config = dict(
    norm='rmsnorm',
    dropout=0.05,
    inner_norm=True,
    moe_every=2,
    shared_expert=False,
    patch_size=[4, 4],
    layers=8,
    orthogonalizer='newton_schulz_5',
    grad_clip=5.0,
    lr_schedule='cosine',
)
Rows from block 3 of a small image classifier, named by matrix and row number. Rows with one number within an expert belong to one neuron, the router's apart. Each number is 50 + 10 x the weight over its row's rms, rounded and kept within 0 to 99. All counts start at 0. After the name is the row's rms in percent of the matrix's.
Before each expert's rows are labels from the 100 images, of 14976, where the router gives the expert most weight on average: "strongest on" is what is common among them. Only what is clearly more common there than usual is listed. The data: microscope photos of single blood and bone marrow cells. In brackets: how many of the 100, against the usual share in percent.
# router: slot weights (model.blocks.3.mlp.router.weight, 32x256, trained with AdamW), inputs 224-255
# up: expert up (model.blocks.3.mlp.up, 16x512x256), inputs 224-255
# down: expert down (model.blocks.3.mlp.down, 16x256x512, transposed), outputs 224-255

# expert 6
strongest on: smear: peripheral blood (100 vs 16.2); cell type: myeloblast (34 vs 1.9)
router.12 175:52 37 55 55 52 48 54 62 57 48 59 43 65 56 42 58 64 43 72 54 62 58 55 63 62 40 42 55 59 63 49 47
router.13 124:52 39 63 54 54 42 68 62 43 44 49 50 62 49 45 52 63 46 52 48 60 57 53 70 57 59 36 53 58 47 49 48
up.0 075:59 27 52 54 53 48 59 42 50 43 31 37 73 61 40 60 72 32 67 64 25 45 38 54 53 43 44 61 48 39 45 54
down.0 108:35 61 57 38 47 47 43 58 42 41 74 48 46 50 59 37 28 65 53 38 65 40 57 56 60 63 55 45 61 67 52 58
up.1 167:42 34 43 53 58 52 48 46 48 48 73 44 47 49 48 52 52 44 63 51 55 43 43 67 59 38 51 37 30 60 48 57
down.1 134:49 42 58 29 66 47 42 63 51 62 49 30 52 60 46 57 60 66 36 47 42 43 61 61 66 62 57 61 45 58 42 41
up.2 068:51 52 59 45 74 55 67 61 50 72 45 58 59 46 46 39 33 59 36 60 45 30 45 42 38 60 41 59 42 50 49 46
down.2 083:52 45 64 59 45 46 62 43 45 61 52 44 48 52 56 44 41 43 64 39 38 65 47 54 60 40 36 38 44 60 50 42
up.3 074:49 53 44 55 62 39 58 32 52 51 51 60 60 64 48 57 48 58 82 72 38 48 50 55 62 36 40 48 38 38 32 49
down.3 110:46 40 51 58 33 50 39 71 35 44 55 56 51 36 44 60 61 48 44 50 59 58 40 54 40 53 55 50 49 43 56 39
up.4 065:56 50 57 49 47 41 56 58 72 56 60 45 56 54 43 71 64 45 49 47 38 56 63 65 37 57 43 59 73 39 58 46
down.4 108:55 60 59 51 55 55 46 52 50 39 65 50 37 47 63 41 63 55 41 47 66 39 34 58 54 44 43 56 44 64 44 54

# expert 2
strongest on: cell type: artefact (28 vs 9.8)
router.4 078:43 47 57 43 45 54 58 51 59 41 61 53 44 53 39 48 53 49 50 60 51 56 66 51 73 61 61 48 55 54 41 43
router.5 083:50 49 50 48 37 39 42 42 63 27 43 59 37 64 58 68 52 37 54 54 64 62 72 60 73 48 43 49 58 59 46 44
up.0 100:47 73 55 39 46 50 44 33 39 56 23 50 46 46 51 51 46 69 55 35 48 32 52 37 58 68 49 47 37 33 69 50
down.0 077:53 59 51 55 41 45 48 37 41 53 50 61 59 37 42 51 56 33 64 38 49 48 59 54 53 44 55 62 30 83 20 72
up.1 071:59 34 48 41 60 61 56 49 65 76 69 45 60 45 56 68 45 35 60 60 39 46 60 45 47 59 40 68 42 61 60 51
down.1 082:33 62 51 35 56 42 41 50 47 30 50 37 42 55 55 39 41 42 63 30 56 52 52 60 56 46 33 23 53 55 69 49
up.2 107:61 28 60 50 57 56 50 57 56 50 51 58 72 50 40 55 42 48 59 67 45 55 39 43 57 34 51 48 44 48 53 40
down.2 098:42 51 48 48 53 54 31 46 37 40 73 48 34 54 50 46 53 46 57 32 53 42 63 57 29 60 46 49 36 49 66 51
up.3 117:42 44 47 66 44 40 55 52 55 55 64 50 65 58 50 44 46 61 26 39 51 48 44 62 37 49 57 33 56 50 52 55
down.3 116:72 46 51 47 48 54 45 40 32 41 58 51 51 40 30 46 38 42 63 72 52 48 50 44 50 35 39 58 50 46 52 56
up.4 088:61 41 55 42 39 61 36 42 50 43 56 46 58 41 46 39 40 51 58 44 47 44 52 28 59 42 46 56 47 52 52 72
down.4 093:33 60 41 66 65 58 55 77 46 44 52 54 44 52 46 64 58 57 54 57 48 28 81 67 51 58 42 43 52 46 63 39

# expert 10
strongest on: cell type: lymphocyte (45 vs 15.3)
router.20 082:51 52 43 35 58 41 52 47 61 56 52 56 37 51 55 59 55 32 59 53 58 50 77 44 78 70 55 61 49 63 58 49
router.21 100:49 45 55 43 49 56 56 41 47 38 26 33 41 44 33 31 51 33 26 50 60 69 59 56 51 41 53 45 47 43 42 49
up.0 094:42 69 50 63 77 43 66 45 57 48 40 64 42 57 53 43 57 55 40 53 52 50 49 54 58 68 57 56 54 44 57 58
down.0 083:37 40 43 62 27 49 48 51 60 43 51 57 50 31 40 45 52 40 50 42 30 57 51 45 42 43 44 50 65 48 48 56
up.1 106:47 53 44 36 51 49 57 46 31 58 45 44 61 53 57 62 37 42 41 63 56 55 32 43 57 67 53 25 46 49 57 56
down.1 121:40 38 80 71 50 45 52 30 73 51 45 56 52 49 50 51 50 70 65 51 39 48 59 52 62 28 36 57 34 53 53 27
up.2 111:52 50 46 51 46 52 32 60 44 62 48 50 37 60 51 41 47 66 38 57 61 37 54 53 62 36 52 31 63 41 60 48
down.2 084:47 46 60 60 63 58 57 49 60 40 56 39 61 48 48 54 40 52 63 51 32 60 49 58 35 57 45 65 61 58 44 46
up.3 085:61 43 56 58 41 39 46 28 70 40 37 49 58 46 45 50 45 57 42 40 54 49 42 64 57 58 60 46 39 49 46 58
down.3 098:52 56 47 23 43 51 42 65 47 55 41 58 57 37 42 54 61 41 55 39 60 54 54 36 49 52 38 60 51 55 31 46
up.4 106:48 63 61 53 46 40 45 42 53 73 35 76 53 48 57 29 39 69 55 40 56 46 49 57 53 47 41 49 59 36 68 42
down.4 094:65 47 47 51 46 52 47 57 48 44 52 40 51 44 48 51 53 37 50 36 48 67 35 53 52 62 60 66 53 54 25 50

# expert 13
strongest on: cell type: lymphocyte (35 vs 15.3)
router.26 090:53 51 54 61 53 41 51 47 42 44 54 33 59 45 54 44 56 49 50 56 66 70 54 65 64 60 32 59 47 53 36 54
router.27 107:38 34 69 51 43 40 35 56 51 51 65 43 58 50 43 59 60 52 67 61 56 57 57 68 56 50 38 57 50 61 57 49
up.0 077:66 59 42 54 65 52 58 56 51 41 34 77 53 46 59 42 56 64 60 40 69 58 69 53 50 57 42 50 51 27 50 59
down.0 044:50 45 47 51 57 47 52 57 47 42 54 37 45 54 47 43 43 32 60 32 70 53 51 41 36 50 57 53 47 53 40 51
up.1 099:46 36 43 34 56 38 60 47 58 55 49 52 53 73 36 54 64 71 56 55 47 64 52 42 50 51 44 46 52 70 52 60
down.1 092:51 46 37 42 70 53 57 48 61 67 46 44 61 36 47 50 67 51 54 27 64 47 44 39 42 26 47 51 69 32 67 28
up.2 101:54 25 40 47 52 50 46 52 37 62 60 56 52 62 48 46 47 54 58 46 44 43 41 39 45 64 52 38 38 45 44 63
down.2 125:52 75 60 56 55 39 57 51 79 42 37 43 53 59 50 68 49 60 45 34 46 54 51 48 48 41 62 54 58 52 60 58
up.3 071:34 56 62 59 59 60 64 56 58 39 45 55 59 59 52 42 48 57 77 55 56 50 56 43 50 37 60 64 60 57 44 57
down.3 099:44 64 42 59 43 44 38 46 55 48 46 72 40 34 55 69 37 48 48 53 27 56 49 51 49 58 66 35 51 54 54 60
up.4 136:34 53 56 66 50 46 50 60 58 59 61 58 53 38 50 44 59 48 44 60 58 46 39 54 32 53 72 46 58 55 55 30
down.4 113:57 61 43 30 55 37 45 38 70 48 42 56 43 37 42 35 59 62 53 35 57 38 47 58 52 47 49 47 61 51 79 46

# expert 14
strongest on: cell type: lymphocyte (38 vs 15.3)
router.28 079:50 45 42 45 41 38 57 41 34 47 50 44 54 42 37 47 39 58 35 56 47 46 75 69 59 40 50 51 46 61 40 57
router.29 079:43 55 49 40 39 59 52 44 22 20 54 40 53 52 38 45 44 36 64 55 50 68 62 38 63 47 39 39 50 46 58 66
up.0 100:51 64 34 56 57 38 44 37 61 53 41 63 45 40 48 60 56 50 27 63 42 60 33 50 56 42 60 46 52 52 52 41
down.0 108:54 44 56 56 52 76 55 50 50 47 57 42 61 55 41 55 45 65 54 36 40 45 59 57 36 76 39 53 59 46 57 44
up.1 113:68 69 50 58 66 53 67 57 58 52 54 44 44 43 41 48 37 52 43 59 40 52 41 46 42 41 69 44 48 58 61 37
down.1 142:30 51 50 46 48 67 55 49 28 41 58 53 54 57 47 59 58 52 44 52 42 46 56 56 57 63 47 41 60 40 66 28
up.2 094:54 48 61 30 57 43 49 35 38 41 51 74 53 57 38 38 55 49 38 48 55 42 40 40 47 44 45 51 69 33 56 57
down.2 084:43 43 46 54 46 50 47 52 61 48 53 54 56 53 40 41 41 19 47 57 45 52 48 68 49 53 61 55 60 63 36 33
up.3 103:33 47 45 68 48 62 44 49 46 70 58 66 55 35 35 55 58 60 62 48 44 44 51 52 43 44 54 55 50 42 62 62
down.3 094:56 29 47 58 50 39 57 40 64 26 30 52 54 55 52 24 48 43 25 43 57 61 48 39 52 49 56 50 52 39 41 48
up.4 120:63 58 51 61 66 45 58 54 56 39 52 58 52 48 67 51 39 41 58 47 53 42 55 43 49 58 60 49 45 38 44 44
down.4 098:53 44 38 37 33 73 49 39 55 33 53 62 49 56 38 35 47 36 54 47 60 63 47 60 50 46 67 60 64 56 53 68

# expert 12
strongest on: cell type: artefact (27 vs 9.8)
router.24 091:40 35 61 42 39 35 59 60 47 45 63 62 52 68 45 68 58 45 65 56 48 69 68 68 76 58 44 56 47 48 44 43
router.25 078:51 34 52 50 32 56 53 48 59 43 47 51 46 52 54 50 60 54 58 53 47 56 68 58 61 45 44 52 53 65 36 38
up.0 090:41 48 44 48 65 52 53 64 41 49 42 57 58 49 43 46 37 63 44 72 44 55 56 42 48 42 47 67 59 48 47 51
down.0 084:47 62 67 31 58 55 40 31 56 67 45 43 45 49 41 54 56 47 41 14 50 43 59 74 39 43 41 48 52 48 38 52
up.1 079:36 43 44 62 37 37 59 42 40 31 55 58 45 43 55 51 56 49 61 54 41 57 60 50 46 62 53 35 51 55 54 53
down.1 060:47 41 56 31 40 57 45 40 50 45 39 70 58 58 50 49 63 42 47 45 53 44 44 47 51 42 46 55 65 46 52 71
up.2 128:62 43 46 39 53 43 53 30 49 53 42 47 54 67 52 41 31 52 41 39 49 74 53 45 45 51 57 50 42 46 36 51
down.2 117:42 55 74 59 34 67 52 46 48 64 72 67 59 34 67 53 47 70 33 52 31 51 38 56 33 47 45 35 70 37 66 47
up.3 088:33 38 66 44 37 37 49 59 60 49 43 73 32 49 56 56 58 52 63 57 27 56 35 55 66 56 43 67 65 50 56 50
down.3 088:71 61 37 54 56 51 51 35 61 42 66 33 70 61 27 51 36 52 50 44 63 42 66 56 47 58 47 57 44 61 53 40
up.4 112:50 77 28 51 76 38 35 59 51 35 38 63 36 48 75 52 43 70 48 37 60 38 65 44 62 49 43 52 61 49 41 65
down.4 111:51 36 49 40 46 52 62 49 62 53 58 37 57 42 21 54 62 32 55 43 43 49 41 58 50 32 51 35 49 60 36 47

# expert 0
strongest on: cell type: lymphocyte (47 vs 15.3)
router.0 083:48 51 50 39 54 62 50 44 54 50 50 49 32 59 39 45 43 44 35 62 64 50 74 65 62 36 47 35 44 37 35 64
router.1 083:46 44 54 38 38 41 36 50 46 41 57 53 51 54 57 61 59 48 61 56 58 67 65 39 83 60 39 56 65 66 37 56
up.0 109:44 72 55 47 42 55 37 55 45 54 42 52 55 49 74 64 62 45 53 46 31 42 45 56 52 47 44 50 63 69 52 42
down.0 085:62 27 31 40 63 46 58 30 58 45 47 53 55 43 24 42 48 48 37 49 76 64 47 49 58 67 44 57 46 40 39 72
up.1 125:32 46 37 49 51 47 44 57 62 60 50 55 65 49 45 45 45 56 43 58 48 48 38 51 57 51 60 46 50 45 46 47
down.1 117:63 48 46 47 54 49 47 42 33 33 51 53 50 51 43 53 55 44 51 55 68 59 70 61 34 51 69 58 69 62 58 54
up.2 081:47 53 49 49 57 41 35 37 58 58 59 45 36 52 39 41 32 59 39 52 49 56 46 57 63 60 47 59 49 65 53 63
down.2 088:35 37 47 44 31 59 57 48 49 42 61 56 62 57 56 52 59 48 70 41 39 41 62 49 52 36 52 39 53 48 53 47
up.3 092:51 49 37 32 34 56 52 49 61 67 62 41 57 52 41 41 55 47 66 62 52 44 43 48 58 45 46 28 40 40 37 41
down.3 109:56 53 55 62 62 49 55 50 45 36 46 52 19 35 57 61 45 47 47 51 57 59 43 50 36 55 53 63 46 42 49 60
up.4 094:38 49 48 47 49 60 32 59 49 64 36 43 43 45 55 53 34 47 51 52 37 55 52 48 41 54 45 40 39 48 32 55
down.4 108:62 50 51 52 51 51 46 41 49 41 59 29 39 55 44 44 60 46 33 37 62 46 59 56 45 41 42 57 43 47 58 41

# expert 1
strongest on: cell type: artefact (28 vs 9.8)
router.2 084:46 60 61 44 57 55 65 62 65 43 52 44 44 45 50 75 66 49 73 60 52 52 90 58 57 73 51 64 45 53 35 56
router.3 073:62 54 62 54 43 61 63 47 61 29 53 50 34 65 36 57 64 42 49 42 63 57 68 68 69 58 52 31 47 49 39 53
up.0 091:61 50 50 48 48 63 56 34 47 49 49 61 56 35 60 67 62 52 56 47 71 39 43 28 54 43 48 59 60 42 41 45
down.0 097:36 49 51 48 72 55 54 48 59 60 59 42 54 60 36 46 50 36 35 37 39 63 45 75 39 48 42 45 44 50 55 54
up.1 096:56 79 43 52 56 50 58 62 55 47 51 63 33 66 65 58 52 53 59 53 47 50 50 69 49 57 43 49 31 53 57 72
down.1 097:24 51 39 48 39 48 47 60 56 46 44 45 57 43 57 46 55 45 63 25 53 51 41 44 64 32 46 49 51 56 42 50
up.2 091:49 47 71 58 37 54 60 49 49 50 38 33 48 55 39 71 59 76 44 48 54 48 50 48 35 53 61 56 52 53 45 67
down.2 078:49 34 39 48 46 59 39 45 40 48 39 59 49 54 51 37 48 30 77 68 38 44 56 43 43 45 33 33 40 43 43 39
up.3 085:41 37 62 49 44 56 29 39 55 57 43 55 58 44 47 56 48 71 49 60 53 57 45 70 43 51 49 57 50 64 53 58
down.3 097:75 50 37 51 32 45 42 53 67 41 47 51 32 54 25 46 62 31 63 45 51 46 54 32 60 48 47 48 44 43 48 37
up.4 115:42 40 58 55 43 58 51 49 52 65 55 58 41 54 40 41 57 46 50 54 43 54 42 37 54 59 51 38 35 47 52 44
down.4 091:68 49 29 43 72 37 61 59 63 49 47 53 52 62 46 60 44 65 57 35 61 50 48 64 41 41 54 57 48 41 37 52

# expert 15
strongest on: cell type: lymphocyte (47 vs 15.3)
router.30 126:66 54 55 43 50 46 53 42 40 50 36 56 47 56 50 52 40 40 28 51 40 57 45 46 43 49 43 29 30 37 43 58
router.31 086:41 57 33 34 50 46 48 65 47 52 58 57 58 64 48 62 44 41 55 42 50 57 79 53 64 68 54 53 61 54 41 51
up.0 115:52 45 50 45 59 47 44 65 49 59 45 66 54 48 56 46 58 52 52 41 37 54 64 61 52 68 51 70 50 60 58 37
down.0 091:47 55 47 50 36 70 65 37 54 55 39 38 54 40 40 48 44 30 52 51 45 42 44 40 40 27 46 42 48 50 40 64
up.1 106:57 45 48 66 50 64 40 39 56 61 33 60 49 47 56 47 34 63 51 47 45 39 32 48 38 37 37 60 71 42 42 48
down.1 115:58 66 45 43 52 40 61 49 39 65 74 45 57 37 29 57 53 46 50 51 68 53 69 65 45 65 62 43 43 74 44 45
up.2 097:47 53 41 55 45 59 49 52 61 49 54 50 57 46 51 35 40 59 38 38 56 43 34 65 53 55 50 34 59 52 35 24
down.2 088:61 65 52 47 47 39 60 37 61 39 47 50 32 55 47 51 74 51 56 41 44 62 59 44 50 54 46 43 49 63 53 49
up.3 094:53 52 45 56 45 39 50 41 57 46 37 44 54 60 58 34 47 40 66 51 54 56 56 62 85 41 63 56 47 38 32 51
down.3 089:48 32 46 58 47 61 52 56 39 48 47 49 50 42 42 42 35 59 43 84 49 43 48 46 40 66 24 46 50 59 59 63
up.4 096:37 60 42 46 47 56 65 38 41 50 56 70 46 45 69 42 54 58 43 59 48 53 56 36 47 54 43 52 59 47 51 44
down.4 081:58 44 45 32 60 53 36 58 57 47 40 37 74 37 35 61 63 53 51 29 37 39 38 56 43 42 60 59 54 49 61 49

# expert 3
strongest on: cell type: artefact (40 vs 9.8)
router.6 071:65 35 63 41 56 63 48 70 37 42 36 44 39 43 40 47 53 48 58 56 39 65 55 39 56 50 48 48 54 55 50 41
router.7 078:53 53 55 53 64 45 43 59 70 45 53 42 45 64 46 56 53 58 56 47 59 45 67 55 48 48 50 46 55 54 36 42
up.0 083:48 42 49 48 40 53 50 48 52 58 50 51 69 53 45 42 38 61 40 59 52 56 56 60 48 56 57 57 61 56 74 35
down.0 081:58 46 45 56 37 60 31 43 51 54 57 50 53 56 57 67 56 37 75 40 59 59 60 49 45 28 44 51 40 58 52 44
up.1 098:44 49 32 35 49 65 40 60 37 31 73 50 43 55 69 53 63 49 47 47 27 41 58 46 59 49 54 54 67 67 43 52
down.1 091:61 46 51 47 47 40 47 42 68 49 41 32 71 46 42 47 46 50 50 47 63 48 46 55 39 41 37 57 51 46 51 49
up.2 080:33 44 53 48 54 48 41 43 65 60 46 37 53 58 48 50 49 35 57 49 48 52 44 52 40 33 38 38 65 53 53 59
down.2 103:39 42 62 43 50 67 61 36 34 55 38 47 42 69 39 51 49 47 42 40 56 40 56 50 37 34 56 54 51 58 61 40
up.3 096:42 60 62 49 51 45 48 41 66 62 58 56 62 54 53 69 50 31 63 41 56 58 46 54 44 48 39 47 41 52 61 42
down.3 088:66 34 53 64 56 47 52 60 32 42 48 62 34 55 59 42 56 53 37 51 48 53 49 66 59 45 60 39 51 35 57 62
up.4 109:46 63 50 45 47 44 45 45 56 59 56 38 54 41 49 56 49 57 64 48 65 47 44 54 37 54 49 33 46 56 63 44
down.4 098:46 45 48 63 52 43 52 57 37 40 33 59 39 53 53 42 55 42 49 54 51 53 38 42 45 46 58 67 42 26 50 56

# expert 8
strongest on: cell type: artefact (37 vs 9.8)
router.16 076:51 53 48 32 53 65 65 59 52 42 41 56 45 55 35 59 54 40 51 59 40 61 77 63 64 58 57 44 51 29 39 62
router.17 083:52 57 41 42 48 55 53 39 41 38 33 33 39 54 36 48 54 42 23 50 58 62 51 67 56 45 52 44 47 31 54 44
up.0 110:48 65 49 62 48 46 46 54 63 69 60 40 70 34 46 67 47 40 37 48 49 39 43 64 31 64 40 49 58 51 55 34
down.0 096:48 46 45 70 47 59 51 51 55 46 52 57 47 53 59 46 45 57 48 48 51 61 43 47 51 57 59 55 55 63 50 50
up.1 069:53 31 52 71 53 31 44 51 42 78 47 50 41 44 58 49 34 53 55 32 47 53 39 48 34 51 55 41 50 39 43 34
down.1 090:48 61 47 29 35 56 57 44 31 45 40 43 64 33 50 55 59 55 32 52 62 49 56 53 66 70 52 59 39 65 32 66
up.2 092:56 52 52 35 48 55 51 45 41 33 53 45 60 50 58 32 43 70 45 59 52 28 47 37 44 38 65 52 67 41 41 68
down.2 098:24 61 42 43 60 46 38 54 63 49 61 55 65 41 50 50 51 33 61 57 57 75 66 53 54 44 49 52 29 65 49 44
up.3 108:52 46 45 68 54 60 37 48 47 53 37 36 35 59 48 40 40 43 45 53 43 66 59 32 40 47 58 55 35 43 41 46
down.3 120:40 60 53 45 52 40 52 56 50 41 62 68 48 48 40 53 67 64 59 44 60 31 46 62 47 34 50 39 48 48 65 61
up.4 101:48 57 37 48 57 35 37 53 49 43 36 44 47 44 70 39 52 54 56 47 59 30 42 41 36 63 49 52 67 60 73 35
down.4 103:45 52 49 45 46 50 62 38 43 53 69 54 62 46 44 50 48 32 47 59 51 59 52 46 62 34 56 36 30 48 34 52

# expert 5
strongest on: cell type: lymphocyte (39 vs 15.3)
router.10 083:50 46 64 57 42 55 49 49 42 33 58 40 51 44 53 67 61 53 67 61 61 72 76 63 65 68 43 57 57 51 47 50
router.11 089:55 43 59 58 44 54 55 66 48 51 61 52 56 58 69 61 58 38 50 51 61 69 77 65 71 64 41 53 56 57 33 49
up.0 073:44 40 50 56 29 44 50 31 41 40 59 49 51 48 38 65 44 59 69 47 52 65 40 50 59 55 58 64 42 52 58 50
down.0 099:53 48 56 47 46 64 57 68 73 50 70 41 47 44 42 32 61 39 49 56 51 42 63 55 49 47 57 55 61 56 59 45
up.1 072:23 32 42 47 18 52 52 51 66 48 73 51 53 55 49 62 47 60 51 59 69 70 36 53 46 63 45 40 65 58 53 36
down.1 100:61 46 48 54 51 58 57 54 40 42 34 51 45 44 57 55 34 53 41 49 39 51 49 48 49 40 47 49 44 58 59 50
up.2 115:59 55 54 54 51 51 50 45 33 58 51 69 61 51 47 42 41 76 16 61 53 50 52 59 44 53 47 44 46 43 49 40
down.2 096:49 53 43 48 46 53 51 39 49 44 57 43 38 35 44 61 44 27 57 47 54 50 27 50 47 50 60 51 58 57 43 50
up.3 112:60 64 55 39 47 49 41 28 43 50 25 47 68 47 58 47 66 34 27 56 46 43 36 72 40 51 41 35 44 39 50 39
down.3 119:53 34 53 61 48 64 45 55 17 52 47 50 45 48 56 49 53 64 46 52 42 65 55 38 39 61 39 55 57 47 50 44
up.4 097:52 60 45 75 45 51 53 42 52 41 43 73 48 47 64 47 66 43 45 53 64 55 56 53 49 53 48 56 54 44 62 51
down.4 078:39 50 49 50 53 39 43 35 58 55 69 60 49 50 36 63 52 43 32 59 45 46 37 52 56 58 64 45 61 47 57 43

# expert 11
strongest on: cell type: lymphocyte (37 vs 15.3)
router.22 088:43 42 65 58 47 45 43 61 56 19 58 55 62 49 56 70 50 59 64 73 42 60 56 50 78 58 42 51 60 66 46 43
router.23 082:40 42 59 47 42 51 47 49 54 28 51 38 58 54 46 65 60 53 49 53 39 56 63 47 57 57 44 48 46 68 37 57
up.0 094:45 59 47 41 55 62 35 53 34 56 48 53 42 48 55 56 37 51 47 44 59 33 73 59 52 53 41 63 56 62 69 61
down.0 083:62 46 61 57 51 38 55 59 55 39 43 42 47 48 55 47 49 51 39 51 46 62 37 47 46 39 40 53 53 39 42 42
up.1 110:45 56 43 43 51 49 50 36 55 47 35 63 32 78 55 40 55 42 51 48 48 65 60 39 38 57 39 44 34 57 56 61
down.1 106:43 56 34 55 61 54 51 56 69 62 55 62 67 39 48 55 46 56 59 45 67 41 69 52 78 35 50 56 76 40 50 41
up.2 123:57 42 55 49 28 54 54 31 52 53 58 57 64 53 46 47 52 72 31 68 37 45 51 45 47 37 56 41 36 51 59 54
down.2 105:61 59 61 61 46 46 40 40 41 40 38 67 39 35 46 33 34 57 63 60 35 56 34 58 38 52 22 47 58 43 55 41
up.3 098:54 40 32 46 43 62 46 40 46 45 61 50 36 51 37 61 42 65 40 46 59 45 42 63 55 71 41 40 55 46 42 48
down.3 085:45 45 63 68 52 52 53 56 51 49 47 38 55 51 63 40 50 48 71 45 39 54 51 53 54 31 41 48 42 48 53 23
up.4 112:52 41 51 57 47 54 41 46 60 65 31 39 49 59 48 53 42 45 40 47 52 67 36 33 39 47 42 57 54 47 30 63
down.4 120:69 52 57 56 66 41 53 61 46 47 43 63 62 41 52 61 78 58 47 53 45 35 69 56 54 48 65 26 42 44 55 47

# expert 4
strongest on: cell type: lymphocyte (44 vs 15.3)
router.8 091:58 53 46 46 47 53 35 59 51 43 35 49 54 58 37 55 52 42 58 60 42 44 44 57 59 50 53 50 48 59 58 36
router.9 142:57 44 44 39 54 51 41 33 51 60 31 42 49 54 45 47 39 64 29 61 45 57 41 60 48 44 56 33 46 37 53 50
up.0 106:49 46 49 53 47 43 43 48 53 49 51 47 83 41 44 73 52 65 49 46 52 61 41 54 46 48 40 45 54 42 58 52
down.0 109:46 41 37 59 56 53 61 56 48 41 47 43 54 66 49 49 47 39 38 31 53 53 64 40 46 48 41 58 53 47 50 57
up.1 092:51 55 45 53 51 56 49 59 70 68 54 40 68 37 39 46 75 49 33 40 58 60 54 73 33 52 48 20 68 51 53 45
down.1 104:55 65 61 44 52 50 61 45 43 41 59 51 58 50 48 75 61 39 72 49 42 47 41 39 45 52 53 62 42 29 43 32
up.2 085:55 64 52 39 48 48 36 64 58 51 36 59 52 51 54 63 46 59 50 37 41 57 68 56 57 48 63 71 55 30 53 63
down.2 079:37 29 45 61 40 55 56 45 59 65 54 48 51 51 45 47 68 38 47 53 48 70 61 49 58 63 39 55 37 49 40 36
up.3 073:45 61 45 48 51 50 37 52 62 41 48 42 43 41 37 43 59 45 45 63 37 31 61 54 37 40 44 49 55 44 28 48
down.3 113:58 48 50 38 51 44 58 51 39 53 50 50 48 61 47 61 46 58 64 40 41 64 53 47 52 54 57 49 41 51 40 36
up.4 082:65 58 55 65 47 46 57 35 41 75 53 47 41 67 48 57 43 45 37 38 56 41 49 48 57 68 43 46 37 69 61 48
down.4 117:32 50 53 48 59 63 59 58 60 20 51 56 54 50 41 39 44 56 49 49 47 34 58 48 61 43 55 54 57 42 46 58